Rows from block 3 of a small sound classifier, named by matrix and row number. Rows with one number belong to one channel. Each number is 500 + 25 x the weight over its row's rms, rounded and kept within 0 to 999. All counts start at 0. Numbers have three digits each.
After each channel's rows are labels from the 100 clips, of 14976, where the channel reaches its largest size: "strongest on" is what is common among them; "loudest band" is the band of the loudest frequency at the time of the peak. Only what is clearly more common there than usual is listed. The data: read English sentences (LibriTTS-R). In brackets: how many of the 100.
# filt: filter width-3 conv, dilation 8 (model.blocks.3.filt.weight, 256x256x3, each kernel summed), inputs 128-255
# gate: gate width-3 conv, dilation 8 (model.blocks.3.gate.weight, 256x256x3, each kernel summed), inputs 128-255
# out: residual pointwise conv (model.blocks.3.out.weight, 256x256x1, transposed), outputs 128-255

filt.35:518496519504481509494504510463512487498484520469502507484473505520518520509511485520476503502465515509495473523473483524550507550505506493492497489498489502549487578519509485470552492489526462489559511509457517480511533498496489526521508507537533546484467514495495509547535485522471523506476517519532476507479474467499507523524460497502477540512489476533495491484502503568480488526472
gate.35:488512478482494497472535505495425514519517485502504527492484480517540539527501499542507521503459510508532457513493497526505495509493485550507552490490499503470485530520565488530497452539497504509488528471477500479477488471490499511555468539530508536522492528516451514487490503491511497488531486550512485522495489548440481506514485478453569485505533500491508492552511483469495500477505
out.35:530515483535496520528524500496515474478529474436503530495461507462520480530512514500487541499507495543484481521453510505512446492496509464551546510487479543510466493504476534457508483487524512497479520495552469514474477520511518481493496502506499527498492506514523508536504483478506512493487477514488517507480529503510534527466499493494524550473500470501496487452514502491467518526500
strongest on: voice: female (99)
loudest band: 4000 to 8000 Hz (32)

filt.181:512480511525506547465509538466500484538461467504478499502485509477498472483460477523511524470473503517500528503518501481518546446504533510512508522479493475462539543518498587490471501484541498537551515535496513546471478531506500509521452517560531497520447516493494480511480478492508461525531499516523510507515494488481512516507436439476515486525498489517484525524486508494503540497508
gate.181:525509540483487518507502540504493514540521525514519475504527467490446518496502484498466460531515516509473532516491508498509530529520496536520534471497536461486533536517509499497482541501482505522512503490507460464481480492425543454529475497559529576526509485516531533511565539520479496441503524490518498490538529502498501489478496500512546468484475469490455452476509483518518485429492
out.181:500519513537479509524483520466542479511487550509483501504519514514475453501501485490470527496456427472502524468502519473501495472533525555534529495473495541515508525481482510541460506501510525507506524476469505506509498514514465501476504500475509456515443478522501475503530517558487498519520529482498476475495508525479468509501518517497486495524507486481467494501489478474522513491455
strongest on: voice: female (100)
loudest band: 250 to 500 Hz (32)

filt.59:526509468497492513462470482472503474496465515513529527488528502464495519501509483498443494517486547502498492552505499511497487530424538470488525496498509508483468483489500484501502453472457514496460522462518489495510463534565447514496465515503476498471482504492518557489526521543493523526582505494502567516516470502495538510504486543460546505495444540485515520501481498461506499478486
gate.59:517516491531508523503489476469477501500526487503547475484485474510503503466473523512544525501506491499473525467494497496494523477509495487494485506501470499444535500478497529502500494499480502470520466500475490520541507455518451476543530546566544481539509499493534475498520519496507510442451533519555528503476486470525502475493508493504497510528526539507536497535506521496493501547543
out.59:515504461536488500463481520524489491504532498481481523469537511494445540472497501494508516477529538479538518466540544513529460491491504491474516532495522503489518513472482496515534524500485475501532473495502558502498502499476511513502482482454501495491487484548488495518509464527487578557481506507490482489464491531490553524519522506473557447500464499507506511509501490492553531532475
strongest on: voice: female (90)
loudest band: 4000 to 8000 Hz (32)

filt.206:508477498500529458509542521449516491511521505536481514477506494473517485480483530550488515503474528484486494520500444479498498495439494445500519514527534475516521496523489507488521494474528497539492554491464497496502485502465528504474493516522467496513487487495472496473492491543495451522526506513500492508516500517517527563520471494505515520544533462506481480498538503472525497459463
gate.206:561486445482511468509472461481540503521511473548493503499477512468507523435542506519508475412473521526484526514501484491530462519467485490546511495501494488469560484522452487493470464484501507526483523475519510546489505522483494494490495528481503530475496499504498516471501497503511509503481507465488500541498496487526553468444468490487453520502495497505496526536528507526535485506510
out.206:504509523507557529530510519530486497449457495468502453539468479472517470512510461461507541500507478537493540520503477483490481523506502493498514477509455515509491556490511518480502471512513474497494513559507504448474516510474512505553572508505524551482486502507520506503499537488476491561472494480510516491506484488473466524480473499494505507494517526506518546486493536498496484481519
strongest on: voice: female (81)
loudest band: 4000 to 8000 Hz (28)

filt.56:507511501491483527548497449541531478538509471518459509486475566493527489500541526490531572510502493478502502506499515490536545500499499483543512514499483487510515502495485495477512495500470472544512490532502491500493451468486501557521488539517498530499480462496491505480492516508521515484499477482490492478504524507532485523502509515509500514513519523530490520500500511513469490506453
gate.56:461486510464537493502451522515509510523504537521494520502512459502468510481508499507535513508508499514539489467506529528506530520534454502461511504475478430525488460463479515493533510490480523495518545464490500482568505503500516528508537499504507507510544482491526513483499507521519492560472499473483528503477489513524467493449501488490495507515511465523540494490517575489506547509468
out.56:466506554491508490497513497518522490545517529528495502492528482505474521560502499523490500525470481499482460491490532495491477540493496530520476499484493500499539506477505500496479511480557486468526487461545545514521537493525528516458512478508492514476530489525550480452440552541486536538463503526506493482514482517473501463481496537537495488474492511537465538545516554505488545499487
strongest on: voice: male (93)
loudest band: 250 to 500 Hz (30)

filt.23:488505467485497490490470497540483459482504487546535462505511511542478518529494492451505542501528537471512485528462515494470484481476498491509522472522514473530494509484502541499478506526481552549507490509482578493500485486535470503476510472509485456513473486511518502483474458490551505438477513536481464521491461515488533524541520450530488517476523509492513483535520517493472527475484
gate.23:483523464510509473516448514489501510529468498472514499516476568496491502477498516544477510491542558509534486501526523484471503480510472490527539548511552510506534460526465473491531487475539530496454455486530501530471494514506477520488493506544491505512504491496506507470497481438502536472522446491512487479490505502474518486521535493462519485491516487505525524493454538463516500487512
out.23:523536498498527518477539544473536524522515493504533486483514518468529534519482522511502463472498518519494519506529495488472519551542493533542496473453445502471492493509488492501488513511509485486514532510529485489539500543480474522514540496495495499483496498474495524472467484492505536527484498514488473519457549512498485501520481487519490482505500521514499476509486496507476558566510
strongest on: voice: male (83)
loudest band: 500 to 1000 Hz (25)

filt.17:534545494498507510507452450511455512509514492473510501477482525479511523473487525462498491522475489506563537489494513494487494506502536497527466521477505476499464478459499549517469515529485471499449488466512497531505494507483434508471486482493496489522491524521525460517470484537448457475516500506516477471551515510506459490481510533496511477533498510506564555506499483501445489523505
gate.17:472510513518500481497501497530496503464446536552492489523467480497520509514469526504460483507490489533498516511500499482475505508468473536561530484481492458507513524495539473462521475522517499521511473482464469520516530502463479525520482489472505505477485510519529468546497506540527543525509501528502484484525495441471497495524476501491534486472512474534548478504527514544471459516492
out.17:523493513482518499483562511503500519495520519491477472553480476467487496490565515514492523504469526497473513439529480503553493471492504518506510516505477471509528412528489447505498516504495497525485517498467467474484565477465521479492489479520523528486515493498501450464503529504539503508508479534497464509509445467551533521538474528492480496467527497491432524501475471474525495503500
strongest on: voice: female (88)
loudest band: 500 to 1000 Hz (27)

filt.240:523478498541506475491451494483497531473469505483448522502494484512504484460508517493456472501480487535509505482542532455486524479513554506502516545497497497514495502521464474509467484491464473522551528522503520517478496463484513535466452481511504482512475495518494479469486460483479491494490479453499499451500464509477465564509488495537516503514447526483509501532515479442520543485472
gate.240:475465469514497504451505495492532518547489503521489529523506510488502590502499524525513469510529526534539504457517520512527488474533533497479487513525518513500531506519492473495469501504519499454486464478506531480535461476519520537538473491492497497508516459524526526484444529524513490551487504486491513529517527471520507470506498495467515490517492513484532504495482533539509528490508
out.240:511478486476489497463475461542488492490442520534491511498509489479489504523519475532512555499485444525486506477540482486519520490474493492490513512486562470503549476502519547496549503479517503495480522503487525486506512534484498459481440542495481522508522499501493488539504508547466474494533514532496505485476535455503475512539496485482502488507456482485525485485495484517462526558481
strongest on: voice: female (94)
loudest band: 250 to 500 Hz (38)

filt.31:500537520538476482497518526455523529517482493508485489479514492487524485516483489505490560561514477530550500424500467517500520515499492521463526554481488488481445497529501489512528540489507533463492502464487508500500459508472533512502477507474480514555499499519549536509485517505508460538477532495488460470547522453489472520549488490482506495470537536474496479512517496489468476467477
gate.31:499503465500509499486499552522483501527466475513513533504527494474482498498504485528483509482512505520461463486522501507518529521490523543506560540483477507472468507462486495538483501519543498497497496510490503539541450515478451497510504520524460517466534529535484477459500453504472503464467540500483493524499536539498464500528490510524515473452519478498531441514511496524534532499494
out.31:542515529486491540483477528481479510483541441478477500479461494542540507495530498504485496527550513537487536491433484470483500551558464525547511491490523485500490475493520505488487542529477457548456522519510465501488425509536520504498488470518537503519471503496507506514492495525510516517484446513488529510501528553494487523497580495512536478511455499500521512503498516536506484506509
strongest on: voice: female (82)
loudest band: 4000 to 8000 Hz (37)

filt.70:507499501501437507562533507480527485501542493479508523443499482493519469478511525499497540504540449544460498511457502505486482482536475482511551507494460502529513500490512493488521524488476540505517482447537476513505465510498520509501467539566467552554507526554510572487458535496539528494476479522533521463495459500480475496521515487511524521508495471482529480471501501479515515468488
gate.70:529514488513489483465509496532546493446470541482553489518494510483490510475530511459504523475507523547500493498502500509513492516508512525466545542507486494553484492516482546501429504490479477496508474495488511523588490497456514457477496542487483518523532506504486471493485494467500521557520474472482527465525482459522481472526514494526455531527500524521487466558459495484514500477503
out.70:482546457514559492486513506467468530498490460539488501499505515507460544477484515500522504525531497482473497472510491505504515501488461482501516489525437528521522503488518483522501522516473503527490464530473496495521480457527505516520490528496516489513477498525464444515535479496516510490513484481500529457515516451504518543495469511495496461485504548511565502510509533502462514480526
strongest on: voice: male (76)
loudest band: 4000 to 8000 Hz (27)

filt.144:487511508511505509464490488542504505475531518537537506516472540493506526536506501482497525488514529520469502477506525502490447506534509515493508493470487526503542498498438505506530460496453536481497519476491478528483509496484522531496501480502428497465490490527480472459500478518478484498546511490471517531523442521489496482494503499465459508499511480522478522526513557494475519486468
gate.144:514505504490522546489437456507473535498517550542505468464541481504455506528499508523493487511511477514517534505491500493518527481483511492488513531500512483480509511492505518540457471457471515528487524530536518515521503479478492444504522518503482488520516528468459493482537522517523446562538505428474509515490471536462549481535501510505487525538481480509504548495548519489503503482523
out.144:513477505506525500498506462512496504528496485508475497499456491495473502550525496510469468528513474488511520542526547516506521511507474531514522499505468486479482454518504538489435519491527481525509482502489530512542509531523487508514546537490475529496508511464490499479517506459477503508488587514518514511457513537512498501525533466506533483520476527495517543490506525485557527526474
strongest on: voice: male (86)
loudest band: 250 to 500 Hz (42)

filt.143:505481519516460497525500468465487529490479537484519481497506497540508503496528488527488477501453482503498518489516512453456481447547505491450514478529514533494535498506509499478503487542487502472487473473501478511546531476473539492500524508494508509488451457497550505441540460501505513480473490487485488517483504516528481496487494475481501493478484521444518477512510517523488463518538
gate.143:527533483455524478492500507520538533527515525489475455512500564518456499483516498537501488462469489515497492486530506469509515516474478477491543539526497490525482471510553489530506477480507479491497488452516534513525501509531500475489504470489504486496478499548476479475474485499452507489520487494492512528491472517451539530492533478521459493475456452490524536533503506537523500497481
out.143:496457512529465489489502533505491488488503521489514522465483479508458526446533519500501510463534529530486479505506517535496491499502534456479495464445495489489497530454522439533507509507471483491521499473529489483513470485505524507519490528529530563494526498519580457516490477454535466530448503531508487506503537476489500521460518470497523524480516528514439501479521526494489499525553
strongest on: voice: male (76)
loudest band: 4000 to 8000 Hz (38)

filt.179:551486522492487497519482481507533471531506483519481485469476462486502451490518499548478500497487484533507510515512482487480499486498531470502459490513521514509495497577464519464531484490525502516473496484523488540492516507494450492520486482478483523517445531498490469476512544465511552485479479527477515508460466518501526512463500477495487479523529562477510539463495478483510465505495
gate.179:486494522544503480484520534489546484497533527507531491533488497523515465491495477529465483509496516513464558460487522510526493516471512533500476494518489505487467549475471527479528508530488485513492476505491481540565501500531481488523469481554499529463521511504515493515475494516520537488484510534500474496487488514519530450542514511463467483512505476497511528505483514515533507454506
out.179:491491510490502495515528518471473527492540513561482455520499492503509557457513514538477540479493491474435496544528520524527494523444571485482518504548519511472504498531518505482512490487490518487487471507530465492499526483495515514526505502519511517542442480450511487491497446517474491493493531492500483490475539499489475479499523468492500503517514525489539471499474493461547475467528
strongest on: voice: male (98)
loudest band: 250 to 500 Hz (29)

filt.28:500496501530494502515482483508487489534454489508498490482521479483471515514448475478485535476535517523531460519503552482490449463489519531527553503483495514497492518528499499498482497534484531515508516488496494491518465502494470472536511547486477491524466461567462503473494432506524539501549476469490496553494490497506502507473499491482516530473493453529499511524487490501496471435468
gate.28:502509468483506572474467537503490493459487507522549516465504466479481490544494493499469460549498501494488537468468523511504485520538482526469500525492493509537526506480502540511499475497512530481459511477539497458547489504476511517508503523559505490498506498530498442485420528522498507509501504488482468510527473486482512495484526529503545510510494504538507515523530478523491468493469
out.28:495505479542513490551487464526491485508486482518500512525470524496459469470514560513520488520531480521497499504548508526502498519547470503474464509468536497482531518492512472480497470521498512487514500493469520480467487529490501460501468547496481506484489495485401493446514491499508479466479496514465460482528513462473509538529478495538553530509528516507485503483524509465529513466544
strongest on: voice: female (86)
loudest band: 4000 to 8000 Hz (33)

filt.159:513525513455486481498479485507490502530508510542504469519465487476458518512490481510485535481494530480481503489518518507528488513488511526504525513480454561473505535498512505497520506501429446524445487542490485545490517508470460509485458521496497495461495497487501499493491483543520476510499478523515480563492470542492521462485527539475478500484469508479504528492482492497511537504518
gate.159:464538483429492491506458501450481505485470548464500494537493542517499538508510497471513527459449441511475549515497470499478499523527487542519501514494529527503496541494475505481460504463472459511520484506515521503540479517513499470485485540543511543526493504475487503530536535520525512511494538511472489520482471503474503492540534465502504535503511470493494473485485496506488490524514
out.159:502510496518494502518484498511557519496484467493497511488504488537541461493522494463489486496477516479516523469447480518502518505529440484497494547508490488549509551481515496479483487495530485543507497507537497510484476527494537478481482512515496495459468556478502504506532536477485555461474471476486477510523506494481502523505498491519492498495493554500491535481512475500517520470506
strongest on: voice: male (90)
loudest band: 250 to 500 Hz (35)

filt.177:471511548482494519482539476499483502521504510486470506453467471459542505503472532485503467461441468550505494505487486509534518469517472476505508466502523468517548475462473507477507479492464514462496488530482497514509543469531504518483498514487465504461501526502507503486521509529511474477475506465489460542517485449492503536518500520489498492517504453477497540507512490545536472500517
gate.177:542529543492486501472488465494534536535522518475482471492489529511512499490465487485497570519517498482486491498528520503486489542497490521542550491488527516476478520549491534572486514451515443495557487524536492505480502465503460487514502521481497475513516487546476464525518516532508477497517511508530492513479523539543490474513487475537534459494503507485520460513505512509502506472474
out.177:503481487487510466512513491512535505501464461534494484534471478507535525488523564474521498490499502489521496466520536508474465470475500523467492537490499499509499521475508487504502496479478513488479447478531485490514553457533501493559466539523504464514521500531445501480517478474461496458479494509529493519468504511544492474462441464498554461503457502509498490484517501513517520534479
strongest on: voice: male (87)
loudest band: 4000 to 8000 Hz (52)

filt.108:493518520484493537473495473500502479503476469488472461443456496489453458507464542480497546502512484485469505539499486523510515532493523485467508524531485489497512483524502525497463492502506537462534513493487534473533501459520482465515487481530472489502560550468445528486511482496469508520485486478494529504484463503436545504501522486508531488491530477516478511495503501468469473529494
gate.108:507439497524518475491512533510483438528479542543551547525496505491545503479516501491472482489459499470509461466505520535530514503500513493510474487530475470501524504526493485495509466500526500503496531498452447532499502518515513518527493521548500497476508482478474460554511499460484471508493509491502526528550564505521506483449458522519492427518477516504466476456511493523497521478509
out.108:519460491478497481512499512506500500499518523514509466433510516536506554463510533511514533501513501526520522402542516565488474470489518529498505473507490468543517487495488507509467500474490497546491508493474513487494543554493506500479527552446489500508518511496504500508488492502500531496481564465470503509493515519500477484507472500515477509491476499461502460514468516527520513496475
strongest on: voice: female (97)
loudest band: 4000 to 8000 Hz (34)

filt.19:469502525537452478509497482498470528524521496526481570497439491476484507456520540493470516522463518498584497485525511451476544514475477486506472482533523501495505540526491483470511544475517471465519474522510508500513508545504503497520545465550548492513488514488496475506505475471543510490500455527482521527517511494518509465523526496482537478552493536495498486483465490478476494499510
gate.19:479472504471523498521521461458498482545524554501504498518484508502500491490457462488514485496473519472537483519510505499503496488463498529480540511528460511475499488485447554509506469520512484499499461524487484505484509438505439527523477493474527525490422515467483501478544464504503478483476502493542520491475494459480498515538551499494492453547519541532547523522478520519522482511478
out.19:543512544488478539496471494530486485500569539455520532455535519481530513508515452497508439467496527478510483487496486522522504484496524447514495457552488523496474492491511504486489466503496499502531493463513511533490520521541517440491550482525516493511475471509519497511508529511512466504545519496500495519509477480486518490438482497451524493507435479491505476449518488482444512517522
strongest on: voice: female (86)
loudest band: 4000 to 8000 Hz (36)

filt.114:488512467453477545527521505491482450511517505495505470497486541525505506540527540504527494515507522456465489501482457544524514513511440519504518484491518515531509467510532499476490535519516504515510493514508476533486487514476466510514495477500509476475535488455454429507515512546511489477496502540473482514510467538509494524540493540472482487540485511492501460463470509507480496528475
gate.114:503543501480515506456514477495502523492484504516463501515470488533517504468518542504501472478459530506508489466541521492529499491506528482501474467484520472531549488500522484478440481527482508488524479529519488541489535461474512476476472472481513478495501534477518446525498529493538490503497467443502514522535494514469496500499520512459488494515470477505499532505479508521461481474523
out.114:511507506449494441492458491476494517461472531499538459477472515493530506494498476452518501444480471538505485528513488498490509531497507556511480523477450530531468531508466521495518484487521493519516447494530548442537499509487489526463451498536569488482507481557480489555514522476507506486443491481498512465519521476471523464498487486461517464502520489522505449519539507490501508533475
strongest on: voice: female (84)
loudest band: 250 to 500 Hz (34)

filt.57:518526499492523410475496468512503512495488478521520531494549514495488495474516482437504489486498489532502492516464512488511525521542547489499520494468479479551532501507522507548504468501508512504512473513488505507496537485479503468533477467477522501488535452468502490499490496462532519508492494461492519481494493484517444508464500513495501487519529516518542525537473546489488471525474
gate.57:500539489437508550510529475501475456554491520510427543485472472529481498529489528513468494532472521484483532505511522522508492470522525494471542484503519519522495464499477507500457530529512471516499520497474512504535502494520500473531502489497467527525474476502448511527471513508505491507528479523510509481522498515492485456534516546517515494466515480576533520496467543520453501528533
out.57:450490489470502504496521542496464533513462452498501507506524495527526566515498472511502475509542514473478474487497505503518507522468467503500502458494519498508477473506442498542494474504518530555472511512427513482464511530490573497499483530488512512523535479522570490463495477470526492456487545507464516462495487467524511523514496520439478498510498518454516520477504464527545507492467
strongest on: voice: female (94)
loudest band: 250 to 500 Hz (38)

filt.118:525487481502522534534479556520505470492490508461552495514439489524483520493513542496509518499503551516552472528512472474496458489534524511478503529489479499513522536475488517506489481493499494496517500499480505493531457527507481468515469518511490502506526497445480469466493546511474498516523502488504511476475473537543525501464447515472509504501494536521516480506515486526553501527513
gate.118:463454503503499491496512526457514526520473497488500495475455502486494474470482516539481518525502513522500453538528439480529537498532510531482534482530508438489501499501491484516506485492518516506475542429533530497537538513477488500506509493461453535497477496527497470499506510548528536572486497473524517470540533512488540477502496484519486480447526501492472491485506499505476494499496
out.118:557477506574497516483536468554478517494519463503551484506493462531477509494494499510532545463494441492485510521503503536531468505534540537489488540475515488504493494462539501493477484497523527476529490454472463526503513504532477522545468495468546503490496489534527498457508488522498449471476491497505508552447444510522514495476439519511531515500509525524523528506445500483514531521503
strongest on: voice: female (95)
loudest band: 2000 to 4000 Hz (40)