Weights of a small sound classifier: trained on read English sentences (LibriTTS-R).
Rows from block 6 of a small sound classifier, named by matrix and row number. Rows with one number belong to one channel. Each number is 128 + 24 x the weight over its row's rms, rounded and kept within 0 to 255. All counts start at 0. Numbers have three digits each.
Before each channel's rows are labels from the 100 clips, of 14976, where the channel reaches its largest size: "loudest" is the band of the loudest frequency at the time of the peak; "top examples" is what is common among them. Only what is clearly more common there than usual is listed. The data: read English sentences (LibriTTS-R). In brackets: how many of the 100, against the usual share in percent.
# filt: filter width-3 conv, dilation 2 (model.blocks.6.filt.weight, 256x256x3, each kernel summed), inputs 156-207
# gate: gate width-3 conv, dilation 2 (model.blocks.6.gate.weight, 256x256x3, each kernel summed), inputs 156-207
# out: residual pointwise conv (model.blocks.6.out.weight, 256x256x1, transposed), outputs 156-207

loudest: 250 to 500 Hz (34 vs 12.5)
top examples: voice: male (88 vs 47.7)
filt.64:093108149124127128175096183128136127158140112090139120169081132148106084076116082148082132115138148125111110144116142099112178110126110144087128135176119123
gate.64:144153128129093100091148101142143123144097091116148148133170126129152142131158057083178136150116138159131120131103141100155131180110139132128126138162120133
out.64:119126151133116110128151117133117147117097078089129146090171142112146127099103129144123092084089129133118141118112128131127125155126126108114113105090114115

loudest: 250 to 500 Hz (35 vs 12.5)
top examples: voice: female (98 vs 52.3)
filt.146:108067137162123150143133167116124181144130097136135114124126133148140102107134176110111123105121148158131093141130120107113039110158099131103089166132139141
gate.146:139133091097119137153109117130126115170114115160137132115158148110136154154117106114135120138133131179143149142112135173121166157150098166174100122125155112
out.146:148166144147123151173127163125134137098147144172147120116130157124093091122086155139117099110127169187076143099138196144114125145089130104163138107138142155

loudest: 250 to 500 Hz (30 vs 12.5)
top examples: voice: female (99 vs 52.3)
filt.38:108111099151133079105180116173139093132129132117171072147106178129151128089130133165131144115065165167109113088133162121150114081180152138154110091138155120
gate.38:111125150142144165104124121152105110128116061114143137127150145140103119112135135038090130144139154104139128125136181113158152109115126143080153114101111149
out.38:135142190136090155120092093119147135130142144151089142137127164150116126137136141140113094139125146085084169150138128136164153161140110124147125118132144167

loudest: 250 to 500 Hz (30 vs 12.5)
top examples: voice: female (100 vs 52.3)
filt.109:140134152104134161175155114129125141131125128123128142146143113139136144178187123096149133116164106104092135145136092114162169126159125129124130144097169120
gate.109:145194121140154148110074092122125113163121137136124117149100147157118152097126113141126129100109104100147100107165118112133108110152108128150126121142147132
out.109:086161146146126145118125130122149128133080156143125123143160132097105064136138131141116127172150145112127151121132135105148180109149107114127164105139092138

loudest: 500 to 1000 Hz (25 vs 7.1)
top examples: voice: male (96 vs 47.7)
filt.24:122067148143128102137124121147076144088107143130074133102102136136101119153091110140124123099105156116108111163112141089133142138157121168176173139114109121
gate.24:130096135164109128118161104145119101151110137145151092103137147117169073135093135120114146137120099160114141093111120110133121162115120129112147157178132098
out.24:128145131134098122164120115090096106177154101118150149143116137139114145143117129133111149119150115140139141115153112124133134152097122133104131137070164119

loudest: 250 to 500 Hz (30 vs 12.5)
top examples: voice: female (92 vs 52.3)
filt.49:155107141165129168136099096142150133117106128111127127096148173174141150094148111140120118116127098140112155129132084136130133122091160156130159126154124108
gate.49:174148165123115140164156131149126140140135115178152128148112118121115135159135186126136152132123143106132141128128116105118103155150109144125136153114137099
out.49:075167117115163133130139110162114155116147168132128101171111121147114136138117093100159126147142140084206123115109119091154135151104122125091090141153087124

loudest: 4000 to 8000 Hz (30 vs 5.3)
top examples: voice: male (98 vs 47.7)
filt.4:122118145128188151165087104145148124159109110091177124158122155141060096137128093128122127114130110114084149132131099062104132150167157123108122146138115083
gate.4:143126145163115130093123151106122110162164149103155107106109097105124151136136145103113136099090095130146118110127129123153085163130114119131143111115125130
out.4:135150156126089149121139132124130132124132161151109078134136127136144150130143125124163088106150162129125148098112136134126144132166147121168175110153138146

loudest: 4000 to 8000 Hz (26 vs 5.3)
top examples: voice: female (100 vs 52.3)
filt.0:109110161102170107115119103119105144081096141111141120119167125111142148162138165156157120133121137133098146118123129161136155161147108104087128141143148164
gate.0:101081174125105165110109152139132116137135116137096141092116130146108144095101148068121126148123119115126104133145090179151064124105123131120128175128176094
out.0:110143150145107146099129129111151142145095066126087104124106140129138118148085130118128096135114096079173078076161147130084143158115149119101150172185138156